Rows from block 5 of the audio encoder, named by matrix and row number. Rows with one number belong to one attention dimension. Each number is 128 + 24 x the weight over its row's rms, rounded and kept within 0 to 255. All counts start at 0. After the name is the row's rms in percent of the matrix's.
# v: attention query, key and value (stacked) (encoder.blocks.5.attn.qkv.weight, 960x320, the v third), inputs 160-319
# proj: attention output (encoder.blocks.5.attn.proj.weight, 320x320, transposed), outputs 160-319
v.211 093 [128 141 116 165 163 129 128 128 128 152 131  58 149 128 141 121 128 140 105 128  85 127 119 128 128 121 164 146 154 149  40 128 197 136  64 135  69 181 135 104  64  87 128 106 154 128 128 128 156 128  83 108 152 104 103 130 137 153 128 157 128 142 182 157 128 132 124  49 128 144 136 128 113 145 135 119 123 155 134 104 166 103 112 128 127 120 128 156 128 103 128 128 109 148  97 128 128 108 130 107 153 128 171 141 128 149 128 128  96 155 164 167 129 125 124 128 113 115 128  96 163 116 160 131 131 134 128 149 128 123 202 141 128 154 128 128 127 147 148 144 153  82 128 128 128 151 101 161 128 120 128  95  42 117 132 128 109 101 119  91]
proj.211 102 [180 166 171 128 140 196 116 128 149 141 128 174 148 133 128 128 111 101 111 128 147 128 102  98 149 128  88  91  68 161 128 128 172 105 154 140 128 125 121 144 128 129  91 136 127 165 137 113 128 128  97 132 128 121 128 155 139 122 128 121 135 145  86 117 104 166 120  90  86 128 128 128 117 124 125 134 128 156 136 153 120 128 128 175 168 128 128 129 195 128 151 128 133 155 128 180 101 110 106 157 132 135 128 128 170 132 209 142 164 128 128 128 128 153 163 141 108 134  76 144 106 136 110 145 137 155 101 188 130 140 110 109 130 124 114  98 128 115  42 128 128 109 128 176 160 126 138 128 128 128 140 119 174 155 110 173 119 160 128 128]
v.212 096 [ 80 155 149 132 139 123 126  76 155 128 128 128 204 158 128 160 152 128 128 128 159 111 162 120  93 133 106 108 140 128 128 162 124 128 114 128 128 103 128 128 128 111 128 128 147  87 128 106  83 115 135 128 128 111 122 128 142 128 122 123 128 123 218 121  93  90 178 128 168 129 121 106 135 108 117 107 128 128  94 139 128 105 114 128 128 136 137 124 128 160 124  93 128 156 154 111 128 181 168 115 128 111 133 196 120  86 107 128 128 210 126 142 128 128 149  77 148 128 126 154  97  93 128 128 148 128 128  96 141 128  82 128 140 128 160 153 173 128 137 101 142 136 135 128 127 128 128 128 128 158 184 144  99 129 128 173  98 160 152 143]
proj.212 099 [128 138 128  89 110 128  42 108 142  71 128 169 128 168 152 140 121 166 148  86 128 118 132 128 180 132 155 128 138 120 128 128 129 128 128  95  87 107 139 139 180 128 128  56 151 102  96 134 144 128 177 128 208 170 171 128  83 145 117 128 128 128 113 128 124 128 128 125 145 124 128 162  79 144 176 128 128 139 155 128 110 128  84 128 108 128 145 108 155 113  84  78 128 162 128 128 128 128 157 183 128 144 110 128 128 149 148 125 149 128 104 111 181 128 113 122 169 128 128 128 132 128 123  82 137 128 159 128 128  88 143 128 138 128 113 134 121 124 146 128 111 128 115 147  46 168 128 108 185 162 130 160 168 101 144 128 147 145 128 128]
v.213 103 [128 157 154 140 115 176 128 134 145 128 198 128 112  91 128 128 153  85  95 140 128 172 119 128 117 105  68 108 128 124 132 128 190 116 128 114 128 138 116  90 170 140 128 106 103 156 150 139 135 138 128 119 128 106 126 119 128 128 123 119  90 128 120 128 121 172 128  96 128 102 128 128 138 143 169 130  87 128 185  87  98 161 128 103 134 117 232 141 121 118 174 128 128 108 128 152 114 146  97 124 174 151 128 128 128 128 128 128  96 128 104 128 128  98 116 102 128 137 128 143 128 128 169 164 126 108 142 128 109 162 131 186 139 128 153 114 173 150 190 148 128 131 128 101 115  93 128 128  87 145 128 120 128 103 178 199 128 111 165 128]
proj.213 107 [128 128 166 176 171 159 111 128 151 128 128 128 117 128 135 167 145 203 113 128 140  89 128 169 128 121 128 128 128 133 106 111 116 102 103 128 128 167 107 128 134 139 111 142 118 128 128 128 171 106 135 151 136 158 128 128 118  88 128 128 159 128 148 120 171 134  59 128 141  91 124  87 114 128 135  89 128 128 149  84 135 128 133 149 163 173 166 128 148 127 110 128 113 128 154  89 128 105 128 121 133 131 111 150 128 128 134 120 128 128  82 128 143 192 128 105 140 128 128  94 179 154 152 142  86 100 128  93 128 132 128  79 159 108 129 135 128 105 128  91 144 110 113  94 156 150  49 139 128 123 119 161 128  67 128  97 155 128 128 153]
v.214 100 [128 171 128 127 157 169  81 128 123 128 128 128 143 128 192 148 123 131 104 100 148 128 131 128 139 179 119 128  92 117 133 191 173 164 132 128 134 128  82 158 114 164 110 126 163 175 104 121 119 143 141 128 141 125 145  90  80 128 128  68 124  92 128 142 180 173 126 162 128 126  91 128 109 119 128 128 149  89 172 145 128 175 118 186 128 134 128 144  85 114  92 111 128  53 128 128  97 128 128 128  84 128 128 145  96 145 133 128 166  97 128 135 104 109 128 138 128  76 141 149 146 128 151 157 115 146 128 123 148  92 161 165 151 139 136 128 161 147 131 133 134  86 160 139  83 130  79 147 128 128 118 128 128 124 100  97 154 138 101 135]
proj.214 100 [135 146 141 128 142 128 101 116 155 102 128 151 128 115  83 113 139 127 151 115 158 193 144  85 130 112 128 128 152 138 107 125 128 128 130 111 155 118 128  85  78 128 116 166 107 133 128 128 128 103 128 128 128 138 128 144 128  72 128 168 128 131 104 128 128 113  75 145 173 141 190  65 128 113 159 102 128 138  99 124 137  96 113  97 124 128 118 184 128 161 113 164  77 136 128 131 128 134 122 165 119 101 150 128  45 135 146 107 130 128 157 129 138 152 165 128 149 177 199 128 128 128 128 182 128 128 128  98 100 171 151 120 128 149  98 131  42 126 188 116 105 128 140 128 104 162 128  99 122 128 120 128 109 141 147  97 128 128 142  95]
v.215 099 [164 142  92  98  96  77 128 120 159 128 116 128 128 128 121 119 128 127 102 121 181 128 127 105 128 162 163 102 128 128 128 128 108  65 195 133 178 134 128 121 128 128 130 107 128 128 153 112 115 129  65 128 145 112 186 116 111  80 128 146 128 111 128 103 110 128  59 128 128  84  93 120 128 126 116 151 125  87 138 132  87 114  71 120 142 145 166 128 110 112  84 119 169 141 128 139 100 128 128 142 128 118 164 124 128 150 130  97 180 136 151 101 144 128 168 128 128 134 159 128  86 110 106 140 129 128 128  90 152 136 128 160 128 128 128 116 128 128 132 117 115 120 182  94 128 164 128 127 122  99 108  95 128 128  97 151 118  78 134 109]
proj.215 098 [128 128 115 155  83 138 128 157 116 108 128 129 128 125 224 114  95 128 128 192 128 137 141 104 147 128 128 128  94  71  46 119 128 158 128 128 114 141 128 161 128 166 128 128  97  91 128 128 128 130 105  88  95 145 128 186 128 142 128 128 129 149 114 128 136 148 105 132 128 140 128 128 128  89 124 128 128 130 146 107 128 125  80 169 128 144 155 128 128 107 141 130 128 128 128 128 128 128 113  71 145 101 128 135 121 145 128  86 120 120 168  92 132 128 175 135  83 128 128 134 173 143 136 128 152 128  89 128 101 137 128 149 112 162 128 128 129 111 145 184 112 108 133  97 128 136 119  83 128 122 170 128 128 106 119 136 186 128 140  93]
v.216 100 [172  95 128 128 128 128 111 192 128 125 107 148  39 147 128  82 116 110 128 135 128 153 128 169 128 142 151 104 137 159 128  87 161 120 128 128  94 130 128 113 129 127 135  97 120 144 138 128 141  91 128 150 128 143  99 155  77 128 136 120 128 128 203 128  96 137 128 171 149 128 128 128  94  78 127 130 171 126 128 139 122 131 110 128 128 128 128 128 136 132 128 141 117 128 128 154 161 128 152 126 128 128 139 128 128 128 147 128 149  58 149 142 112 128 151 175 128 128 128  89 182 134  82 128 125  76 180 132 110 122 128 129 103 107 132 153 115 121 100 145 151 122 128 128 128 128 163 138 128 115 128 128 128 182 159  84 117 128 151 128]
proj.216 099 [195 128  97 126 128 128 128 128 168 141 128 128 123  62  68 183 128 152 128 128 128 121 128 104 138  93 140 147 113 136 128 128 111 128 164 152 191 128 183 128 128 128  88 128 155 168 128 128 110 155 146  83 128 112 128 144 116 128 145 128 169 141 128 128 128 103 151 137 132 116 128 128 120 162 128 128 125  91 117 128 113 127 128 154 162 128  92 139 149 116 142 129 150 178 128 107 135 128 128 128 119 134 161 135 111 128 128 128 159 143 112 128  79 175 159 128 133 128 183 128 139 128 128 115 128 157 128 128 128 120 105 131  65  83 162 115 128 143 128 109 128 128 134 128  70 128 123 128  95 116  97 174 111 121 119 141 128 114 112 128]
v.217 111 [101 113 148 128 141 135 128 140 156  99 128 128 149 143 132 128 139 128 114 128 104 160 128  87 164 128 145 128 153 122 122  91  95  93  85  93 128  81 118 128 146 121 128 104 118  89 117 128 120 128 190 128 116 128 116 127 101 126 145 116 167 118 114 102 116 128  91 147  87 111 131 128 181 116 168 128 128 122 187  98  91 128 128 114 128 168 143 136 141 177 128 131 154 148 147 128 124 145 128 128  70 194 146  88 130 128 115 128 128 148 128 146 143  92  92  92 122 165 128 103 109 108 128  87  91 128 138 126  93 128 128 104  97 161 128 122  97 183 106 128 112 128  99 154 121 128 128 127 135 122 150 125 156 133 109 113 160 150 143 128]
proj.217 113 [189  96 112 126 178 115 127 128  75 128  95 100 128 128 109  84 128 128  94  85  37 123 128 120 124 128 137 153 133 145 115 128 116 128 129 128 128 126 128 135 112 168 128 128 128 166  87 128 124 128 128 144 201 128 111 128 140 128 133 128 158 128 128 173 131 110 132 148 138 112 164 133 137 128 128 135 110 128 128 155 120 128  84  81  93 128 128 153 128 127  71  87 125 128  85 141 140 128 139  79 128 128 150 128 153 128 128 128 128 128 106 128 146  93 184 107 133 128 138 128 120 124  51 130 122 128 128 128 128 104 128 143 130 133 107 141 174 107 141 132 133 134 105 132 128 137 152 127 132 128 100 117 142 128 128 188 128  99  98 128]
v.218 103 [115 128 159 128 170 125 182 100 145 135 128 127 156 154 104 112  85 114 145  75 124 128 127 187 128 128 128  84 105 130 171 128 128  77 128 103 131 110 156 128 128 155 100 157  70 128 131 128 164 128 128 115 107 128 150 142 140 128 183 128 136 128 126 111 146 128 103 162 126 128 128 130 131  68 137  97  73 174 109 103 146 128 132 143 102 117 137 128 128  85  84 133 100 128  68 147 105 153 128 122 124 169 198 128 134 146 125 156 147 141 131 133 128 128 127 128 144 116  92 110 140 128 128 104 183 173 169 128 128 128 139 106 145 104 143  78 128 128 128 136 128 161 129 128 111 162 158 159 130 128 138  99 137 128  77 128 128 128 166 156]
proj.218 104 [137 141  99 137 154  92 149 135 147 155 146 129 128  71 142 128 128 146 128 128 128 128 128  96 128  97 128 128 116 180  60  98  88 128 128 128 157 169 128 110 128  93 128 128 119 127 116 133 110  71 165  99 144 130 128 106 123 128 156 147 135 142 142 142 128 102 153  89 111 128 115  82 135 163 140 130 162 128 128 128 141 128 173 128 139 128 112 162  85 165  90 128 128 128 128 106 107 128 202 128 120 128 144 128 141 120 106 128 128 128 136 197 105 119 128 119 128  98 128 128 125 175 128 128 113 135 128 120 131 138 163 175  92 107 128 151 128 128 128 128 110 128 128 112 117 181 128 128 128 136 128 128 103 128 118 117 151 138 128 128]
v.219 100 [138  87 128  48 128 128 128 132 100 128 111 128 128 113 141  93 106 142  65 105 154 131 140  97 188 182 128 145 128 128 124 136 112 102 128 143 113 128 128 122 168 199 128  93 148 122 134 191 112 120 163 128 111 141 169 170 184 117 128 153 128 128 104 130 111 142 130 105 106 148 225 128 128 164 172 162 166  95 152 139 164 128 125 119 128 132  96 128 128 121 128 128 115 123 128 116 109 129 128 174 113 156 137 127 108 130  94 132 128 151 126 122 110 171 128 117 128 160 123 148 135 146 116 128 112 116 128 137  90 128  94 128 130 137 128 128 184 128 154 128 128 180 138 114 146 102 129 128 128 128 135 136  99 128 128 128 147 102 112  69]
proj.219 096 [128 138  97 155 128 134  88 105 128 132 119 128 128  80 128 128 128  77 128 109 128 145 163  99 128 128 126 147 111 174 121 128 139 128 173 143 128 144 128 178  99  89 164 128 186 102 144 128 128 128 149 159 128 109 128 100 139 128  92 128 101 166 128 128 126 128 205 196 128 128 113 131  75  96 128 128 107 123 132 178 128 200 130 143 128 128  84 149 153 145 154 128 123 149 136 120 107 183 128  99 128 128 140  97 128 128 179 128 128 128  95 167 128 152 120 154 124 128 155 159 129 128  86 112 153 143 128 145 128 128  89  89 137 125 161 128 121 113 143 113 128 183 128 132 162 128  94 156  94 128  86 112 157 141 128 132 163 118  51 128]
v.220 101 [142 135 128 162 128 120 126  99 136  76 153 142 128  97 133 128 139 163 128 141 101 128 128 128 128 125 128 128 128  87 123 128 128 122 128 128  84 128 105 155 128 126 166 128 152 128 110  99 115 143 128 128 128 128 123 128 148  45 100 135 163 111  99 128 109 157 128 182 142 130 139 127 131 113 157 112 155 110 128 175 145  97 150 138  85  88 128 127 107 141 140 121 173 119 127 155 128 106 142 147 152 107  89 115 157 134  91  86 104 128 112 108 122 128 160 179  92 128 128 155  83 164 149  88 128 128 176 131 107  99 112 128 128  93  92 128 120 107 128 128  99 128 128  93 128 128 103 179 128 128 113 169 137 135  80 128 134 127 158 139]
proj.220 102 [140 121  90 128 100 141  99 145 115 156 102 139 150 182 128  77 121 116 143 139 131 111 169 103 168 128 127  65 125 128 128 128 149 123 128 128 120 107  91 128 128 128 128  97 156 128 128 112 146 165  80 128 128 153 113 128 128 128 102 128 171 127 141 127 161 124 120  62 128 182  97 110 118 113 128 142  66  98 111  92 170 155 111 128 128 136  96 128 128 148 121 128  92 128 117 108 177 109  96 128 128 128 133 128 128  96 128 115 128 128 154 120 128 128 122 216 137 128  82 104 128 124 128 128 128 106 128 123 131  53 128 121  97 104 128 148 149  78  99 147 126 134 143 175 149 128 128 171 128 147 128  90 128 107  97 128 128  70  73 128]
v.221 103 [128 137 118 128 152 128 101 128 128 128 141  79  79 163 169 119 140 114 103 149 128 128 132 117 128 150 177  98 153 106 179 164 128 128 160 128 128 121 118 128 204 169 128 111 104 110 156 128 134 128 142 102 128 132 178 128 128 159 128 128  98 133 128 172 110 128 128 128 128  95 128 128 134 150 161 128 128 191 135 128 128 158 122 122 128 172 114 131 116 128 128 128 128 165 131 127 123 100 172 128 128 128 117  80 153 135 161 170  63 128 128 160 139 129 155 128  97 108  85 152 139 129  96 175 105 121  94 107 162 168 128 126 128 129 139 131 137  90 111 108 128 128 128 128  91 125 128  93 158  96 108  96 128 106 128 118 132 128 138 106]
proj.221 095 [128 128 133  92 102 128 145 138 122 128 135 128 128 128 128 126 135 128 128 128  73 128 128 128  83 154 112 132 128 128 100 148 128 128 123 128 128 148 165 128 117 128 128 128  90 105 160 159 151 128  98 128 141 128  83 128 147 208 139 137 128 172 128 145 125 128 133 138 173 134 160 123 115  85 128 128 167 152 158 159 128 128 128 165 119 191 128 104 175 128  81 120 128 121 128  84  93 128 128 185 149 154 113 151 128  92 120 185  94 122 177 125 137 142 107 128 125 177 128  95 137 128  74 101 128 128 128 147 128 109 101 128 141 128 134 121 172 143 158 115 131 128  93 183  82 128 128 100  99 148  69 134 161  74 141 128  88 159 128 124]
v.222 086 [128 128 128 102 153 107 128 153 127 153 165 126 101 128 104 128  94 128 125 128 128 159 128 128 128 118 128 152 104 153 128 119 107 109 140 223 128 151 143 106 126 128 156 128 149 153 128 126 118 128 128 146 127 103 128 159 130 128 128 128 164 128 129 123 128  92 109 103 122 128 118 128  78 142 128 101 169 128 128 167 182 129 128 128 128 140 105  81 121 128 171 158 139 100 109 128 143 172  46 128 146 170 128 125 128  99  94 141 133  86 128 179 128 119  99  69 158  90 111 128 119  94 103 146 106 128 141 115 134 144 128 156 158 128 196 128 128 101  98 129 133 128 167 128 128 166 128 156 175 128 128 132  92 128 128 160 128 141 128 107]
proj.222 097 [169 106 136 138  89 148 128 128 128 101 137 128 101 144 133 128 128 145 128 122 127 128 136 163 128 132 120 140 127 134 165 115 161 160 167 124 130 128 123 105 109 134 150  98 128 111 128 139  77 130 148 170 105 138  97 127 128 128 144 161 104 143 110 175 142 119 146 128 128 128 124 139 140 129 172 128 111 132 154 153 139 144 128 110 128 128 171 116 135 102  77 137 138 100 170 128 146 125 128 128 121 151 127 113  92 108 147 140 119 128 107 128 145 128  98 124 128 123 128 102  85 128 173 131 164 147 128 128 115 128 115 126 128  90 144 136  63 114 160 128  75 185 120 128 133 128 128 157 128 128 115 125 134 120 128 106 137 119 101 115]
v.223 103 [133  90 134  99 140 128 128 161  99 101 142 145 133 184 128 128  90 110 128 128 151 115 209 229  93 107 140 150 128 150  76  99 169 128 102 131 128 126 157 121 130  38 147 128 128 128 159 105 128 128 174 110 136 118 128 128 174 125 115 128 128 107 128 136 128 143 128 125 133  71 128  86 128  95 161 127 128 129 120 138 179 170 128 128 128 128 138  94 167 104 199 128 128 128 128 128  84 119 128 128 128 133 128 128 128 121 128 168 104 128 128 128 174 128 128  93 132 147 128 141 128 129 128 121 149  99 157 174 155 141 128 128 128 143 128 102 131 128 116 128 128 128 128 103 128 128 128  99 128 128 173 128  86 128 184 128 128 163 128 104]
proj.223 112 [ 98 128 138 128 136 128 128 106 128 128 173 127 130 128 128 179 158 128 128 182 128 129 108 167 172 131 136 128 191 128 128 141 105 119 172 138 151 128 128 108 128 105 157 140 146  96 128 123 131 143 145 141 128  86 128  75 128  82 160 149 134 128 173 137 137  99 128 128 126 127 135 158 128 130  92 113 164 138 128 128 145 143  93  95 158 128 128 196 128 180 137 181 104 163 109 128 144 116 105 128 191 128 141  92 128 118 128 153 128  83 128 128 128 128 128 132 128 128 113 119 128 128 128 116 128 115  75 128 128 155 164 117 149 128 204 140 127 138 130  92  98 166 145  98 128 128 156 105 128 128 132 156 114 128 136 120 107  91 128 117]
v.224 086 [ 98 128 128 128 128 124 106 175 150 129 147 108  97 149 128 133 128 128 128 117 128 128 128 153 154  85 119 139 144 128 132 184 182 133 115 128  92 108 112 128 142 141 132 128 159 142 112 128 138 114 128 128 137 128 127 144  66 116 183 136 119 200 104 170 153 115 128  76 156  66 134 128 128  60 125 141  84 135 128 128 143  93 126  67  89 149 152 167 153 185 142 157 128  90 139 152 159 162 105 128 136 123 108 100 110 116 124 128  94 105  75 176 189 128 143  90 101 128 165 128 176 128 120 128 128 128  80 128 128 104 128 126 128 128 139 122 125 128 128 169 128 128 129 118 178 128 192 113 128 128  86  63  87 128 192 150 165 128 128  92]
proj.224 096 [164 171 159 178  76 169 128 136 128 145 128 128 128 143 128 128  86 136 128 130 119 128 128 128 128  95 128 104 133 117  94 187 128 141 118 113 128 128 133 128 128 107 129 125  73 116 110 121 128 152 155 134 147 128 122 128 153  95  78 128 118  89 164 112 161 127 211 121  94  72  97  94 156 121 164 128 101 128 128 102 132 141 106 128 158 108 127 128 193 159  91 128 128 124 144 124 128 128 115 128 136 117 130 128 122 161 154 128  87 128 158 128 102 200 128 128 128 118 128 139 181 180 128 112  91 101 179 103 128 102 149 134 107 106 103 126 126 200 128 118 128 128  88 129 109 128 115 110 128 128  99 150 148 128 131 128 128 128 123 123]
v.225 106 [ 81 128 128 172 107 175 150 180 129 116 131 128 128 131  86 123  97 176  91 128 128  83 149  71 157 167 174 106 128 144 103 136 128 102 178 130 158 120 148 187 177 182 160 128 108 118  89  80 128 186 128 138 128 215 128 146 177 131 129 141 110 109 128 126 173 141 127 140 128 117 157 128 147 131 128 116 116 151 128 128 139 136  83 128 125  97 128 128  93 105 114 132 128 128 136  97 113 150 146 128 128 125 139 121 141 128 128 128 134 116 121 128 128 128 147 111 130 113 139 117 161 157 128 166 130 151 100 128 139 114 161 110 145 176 189 128 128 128  86 128 128 128  86 150 110 128 117 128 117 141 107 136 138 133 130 155 117 128 132 128]
proj.225 095 [128 128  85 103 128 113 128 118 126 114 128 138 159 131 109 161 106 128 128 126  88 130 128 211 128 125 141 143 128 121 135  94 142 103 128 157 128  92 124  74 107 113 133 133 174 126  98 138  86 128 128  72 143  78 124 113 128 189 128 128 149 126 171 106  97 128 123 102  72 100 128 128 128 128 183 118 128 112 128 131 128  89 162 140 131 107 128  94 158 118 128 142 128 128 128  86 182 128 174 128  83 128 145 172 128 128 110 128 136 100 144 128 128 128  90 145  64 111 106 129 169 128 128 128 128 128 128  37 123 128 128 134  90 128 113 125 128 147 139 128  99 184 128 132 128 128 128 128 128 125 136 128 164 128 128 131 128 148 109 128]
v.226 092 [128 149 103 128  95 128 163  98 128 128 232 128 132 128 174 152 169 131 128 118 121 128 105 145 113 146 134 131 128 140 153 128 118 120 171 104 128 105 128 101 109 128 128 153 164 164 140 110 160 128  92 120 114 117 133 132 128 109 153 120 135 124 126 155 128 128 182 128 128 148 111 137 128  78 101 128 128 136 128 124 124 128 164 140 128 128 144 166 159 111  99 140 149 128 121 113 128 186 128 128  85 128 128 128 105 133 130 144 165 159 176 149 100  59  66 151 128 128 130 151 156 135 142 128 128 128 123 128 179 118 141  93 128  90 134 128 128  92 189 112 128 104 152 128 133 128  66 113 141 108 152 150 161 125 182  95  49 128 131  70]
proj.226 100 [166 114 141 128 172 128 128 128 128 159 112 128  90 169 128 128  67 158 136 128 176  86 128 157 128 128 162  86  80 104 110 145 162 156 186 110 106 128 144 126 134 128 145 128 104 128 158 128 128 118 159 128 151 147 143 128 122 105 128 128  93 128 128  93 108 100 114 126  65 149  81 152 189  80 128 154 128 128 128 128 107 128 128 128 152 120  87 135 140  80 150 128 144 173 128 120 146 185  90 128 145 128 103 128 120  41 128 128 140 111  79 125 128 142 128 114 151 128 128 136 100 128 120 128 129 150 154 128 116  77 128 114  98 128  58 141 128 128  99 139 116  63 101 128 128 114 128 164 102 158 128 127 111  48 120 127 183 127 102 128]
v.227 108 [128 116 128 128 142 103 129 138 128 168 128 128 128 128 156  44 145 128 147 147 146 143 116 143  86 142 124 117 147 128 128 153 109  56 128 120 102 180 120 106 142 120 131  88  81 100 143  71 133 127 118 128 106 106 131 106  83 128 128  90 128 137 117  80 128 128 108  86  87 124 155 128 128 166 142 107 135 119 161 145 168 128 140 122 146 140 114 171 127 128 114  96 132 128 128 167  79  93 128 158  93 128 128 117 178 147 110 172 128 128 174  89 181 124 128 112 157 128 128 128 125 156  90 131 115 124 128 128 131 126 128 154 111 132 128 128  94 128 108 128 128 117 130 116  90 180 128  94 128 128 128 109  92  80 193 119 158 143 128  74]
proj.227 110 [128 136 132  91 128 184 117 134 128 159 128 128  70 120 129 132 115 140 119  85 149 148 128 134 128 109 128 119 124 156 129 101 120 102  91 135 203 128 169 128 128 131 207 115 173 158  86 117 119 107 128 154 128 128 115 155  76 116 122 106 129 169  80 128 111 115 110  79 128 128 173 152  82 109 150 124 128 128  79 128 107 158 110 165  55 128 128 137 134 107 128 128 124 141 145 122 146 140 119 112 105 128 119 144 133  79 142 128 128 140 128 150 111 128 103 128  92 109 128 128 135 141  81 122 153 106 111 149 137 126 113 115 128 136 142 145 128 128 128 154 128 126 174 134 126 147 126 128  94 177 177 128 128 140 105 162 144 125 108 133]
v.228 102 [128 153 100 150  70 180 176 128 128 157  76 128 101 128 154 161 163 137 143 121 128 146 168 115 130 124 168 130 125 128 145 128 100 128 130 204 128  85 142 128  72 128 128 133 133 139 105 128 128 138 121 181  92 128 128 128 152 128 103 128 110 150 179  95 155  63 123  77 104 122 128 143 105 128 135 128 118 134 128 156 111 128 118 109 120 189 116 128 128 140 128 135 128 118 128 111 128 201 100 151 128 128 118  86 137 154 127 118 155  85 154 163 138 129 106 105 193 124 128 146 103 160 156  96  80 128 141 133 199 100 100 146 128 139 128 195 137 128 150 124 128 148 128 171 128 128 114 157 133  81 131 152 109 104 128  98 112 128 140 179]
proj.228 110 [155  85 128 126 128 128  94 118 146  96 128 128 216 161 128 195 105 115 147 163 115  45 131  94 128 119 175 195 139 128 128 128  75 128 105 149 151 122 142 121 128 138 133 163 106 128 152 128 128 128 164  82 128  71 128 164 115  86 109 143 128 109 128 107 116 142 103 128  93 128 128 142 128 184 118 128 184 170 132 145 142 107  97 128 115  93 127 128 124 128 128  70 121 104 110 128 156 109 144 128 128 178  99 101 139 158 139 128 123 162  83 191 115 109 125 133 126 128  89 128 139 128 138  63 164 128 113 127 128 124 112 159  78 145 109 128 180 148 156 132 105 128 128 106 142 128 139 128 150 120 128 124 122 114 128 128 128 124  90 128]
v.229 098 [109 128 111 158 128 171 136 128 154 128 128 108 123 120 188 128 128  89 152  97 128 166 184 163 128 100  96 128 128 108 128 128  97 128 130 128 124 128 128 166 128 134 123 128  57 128 152 151 128 133 109 128 128 137 110 128 128 107 146 137 130 128 128 139 110 108 117 128 136 129 128 125 119  96 128 128 155 162 162 133 139 128 157 130 155 128  73 101 120 128 152 128 128 107  58 128 110 128 128 112  93 128 155 125 101 184 144 128 107 128 191 134 118 128 141 128 139 114 136 121 137 144 128 216  78 135 111 149 118 128 138 137 128 128 128 121  98 128 182 128  98 129 128 120 128 163  86 129 161 107 124 166  49 144 164 128 128 144 128 144]
proj.229 099 [ 92 128 108 143 128  92 118 127 128 160  81 128 128 175 128 133 128 153 138  90  75 109 112  97 133 128 128 128 123 128 117 182 116 114  75 144 128 188 165 134 119 120 108 128 119 157 136 154 128 143 172  65 120 112 128 128 157 128 128 128 199 113 128 145 126 128 119 128 162 124 175 120 128 165 117 128 133  78  86 168 133 117 120 128 137 152 121 128 139 133  98 138 115 136 128 162 128 140 128 128 128 164 135 128 117 128  90  87 129 128 143  99  51  86 152 128  85  94 123 142 103 128 128 154 146 145 128 114 190 128  93 123 160  77 128 123 123 139 148 174 147 159 128 154 128 111 178 115 122 123 128 128 167 128 113 128 126 153 140 126]
v.230 095 [128 182 128 158 148 136 132 145 114  92 100 147 127 172 128 140  67  83 115 122 129 161  67 128  98 120 128  87 132 128 128 168 128 128 160 128 100 128 170 103 137 146 116 128 111 128 128 125 152 124  65 130 147 133 154 130 105 128 108 110 128 152 128 138 128 148 128  93 117 128 101 128 128 131 120 128 141 130 116 114 147 113 128 173 128 112 115 123 128 151 128  77 124 128 134  98 128 113 150 128 165 168 167 128 185 149 128  94 103 133 143 128 128 147 128 128 116 128 151 128 123 116 168 128 163 128 128 108 107  94  96 128 128 114 152 116 109 128 119 125  96 159 129 128  90 142  96 142 128 128 128 118 141 141 128 147 128 128 144 145]
proj.230 102 [135 128 105 125 128 121 143 128 128 130 132 128 194 128 103 128 136 121 131 148 128 115 101 128 116 140 156  88 158  94 136  86 137 130 128 111  94 103 161 135 104 153 144 128 170 103 128 137  79 128 153 128 100 128 128  94  86 128 172 155 128 170 128 128 111 180 136 128 133 128 118 131 128  80 162 128 128 127  83  91 128  98 157 134 128 162 105 103  87 133  92 147  67 128 128 133 105 148 128 128 128 128 128 138  89 132 150 162 133 119 135 128 128 129 155 128 128 104 122 162 128 165 128  93  90 116 123 163 118 137 128 126 128 133 135 150 128 128  84 128 157 145 128 104 162 155 143 119 175  99 120 144 147  92 162 128 128 115 137 144]
v.231 095 [138 167 119 152 128 122  65 128 147 128  94 133 147 128 128  96 186 158 179 166 135 128 157 128 154 161 128 124  85 164 149 120 134 128 120  83 128 128 146 128 112 103  98 128 159 139 128 128 128 107 152 128 128 173 128 128 135  92 140 128 108 128 128 128 124 131 142 128  68 127 142 128  95 128 107 153 144 132 109 131 128 150  83 119 128 146 107 153 106 128 112 128 128 174 158 128 123 162 140 112 179 127 128 128 128 128 162 128 153 128 127 116  92 131 128 135 128 159 128 128 128 136 128 109 100 128 130 128 128 128 162 125  99 128 128 111 150 100 128 115  95 128 119 128  86 128 123  92 114 128  61 158 124  73 110 128 153 163 113 160]
proj.231 091 [128 128 146 128 126 184 165 128 104 128 122 128 157 128 105 166 128 128 136  74  76 149 122 128 124  97 155 120 180 123 104  92  94 140 130 128 128  68 128 191 128 135 128 139 128 128 128 115 160 128 128 128 128 143 166 118  61 121  99 128 203 158 144 118 128 136 128 128 133 149 128 119 128 172 128 105  97 128 128 132 128 152 128  98  86 128 163 128 106  45 144 123 105 140 106 163 146 106  99 128 190 130 154  94  72 104 149 118  95 162 123 128 103 119 122 151 133 121 151 128 128 176  98 128 111 134 149 152 128 155 109 128  93 128 129 107 113 113 154 136 128 156 128 122 129 143 146 111  89 148 128 101 137  60 165 146 114 128 144 131]
v.232 096 [164 183 124 157 158 128 128 119 128 111 128 129 128 180 132 113 139 151 128 116 169 128 130 134 128  95 131 121 128 128 156 131  89 107 129 146 128 127 141 128 159 164 128 105 123 138 128  87 128 129 103 114 128 128 128  87 121  83 143 128 128 134 150 128 146 144 155 116 139 163 137 204 157 127 138 128 164 176 128 135 131 128 116 128 102 135 143 143 184 174 101 128 156 128 179 128 125 127 128 128 121  64 119 128 169 128 128 230 128 136 116 128 106 128 123 128  83 140 138 126 127  92  92 141  85 130  80 124 128 128 131 116 120 128 128 109 151 128 128 134 103 115 158 146 119 144 123 136 151  83 120 110 124 128 128 124 150  91 166 199]
proj.232 104 [128  52 118 128 110 120 146 103  97  77 168 109 128 128 209 104 125 134 138 128  75 100 127 138 131 146 134 118 127 119 113 113 128 128 126 159 128 127 123  82 128 128  91 113  91 128 156 133 122 130 131  77 128 128 128 128 112  85 142 136  95 143 137 128 128 117 128 144 105 117 156 179 128  90 128  97 138 100 157 107 128 152 134 155 111 128 128  60  69 112 129 120 128  83 139 128 128 128 131 105  96 102 163 141 162 105 115 101 165  80 128 148 150 162 107 128 143  91 128 128 150 139  87 138 159 128 155 177 128 108 149 128  84  90 119 128 128 108  84 165 163  85 112 121 115 128 123 128 113 128 128 125 128  98 101 127  93 146 135 125]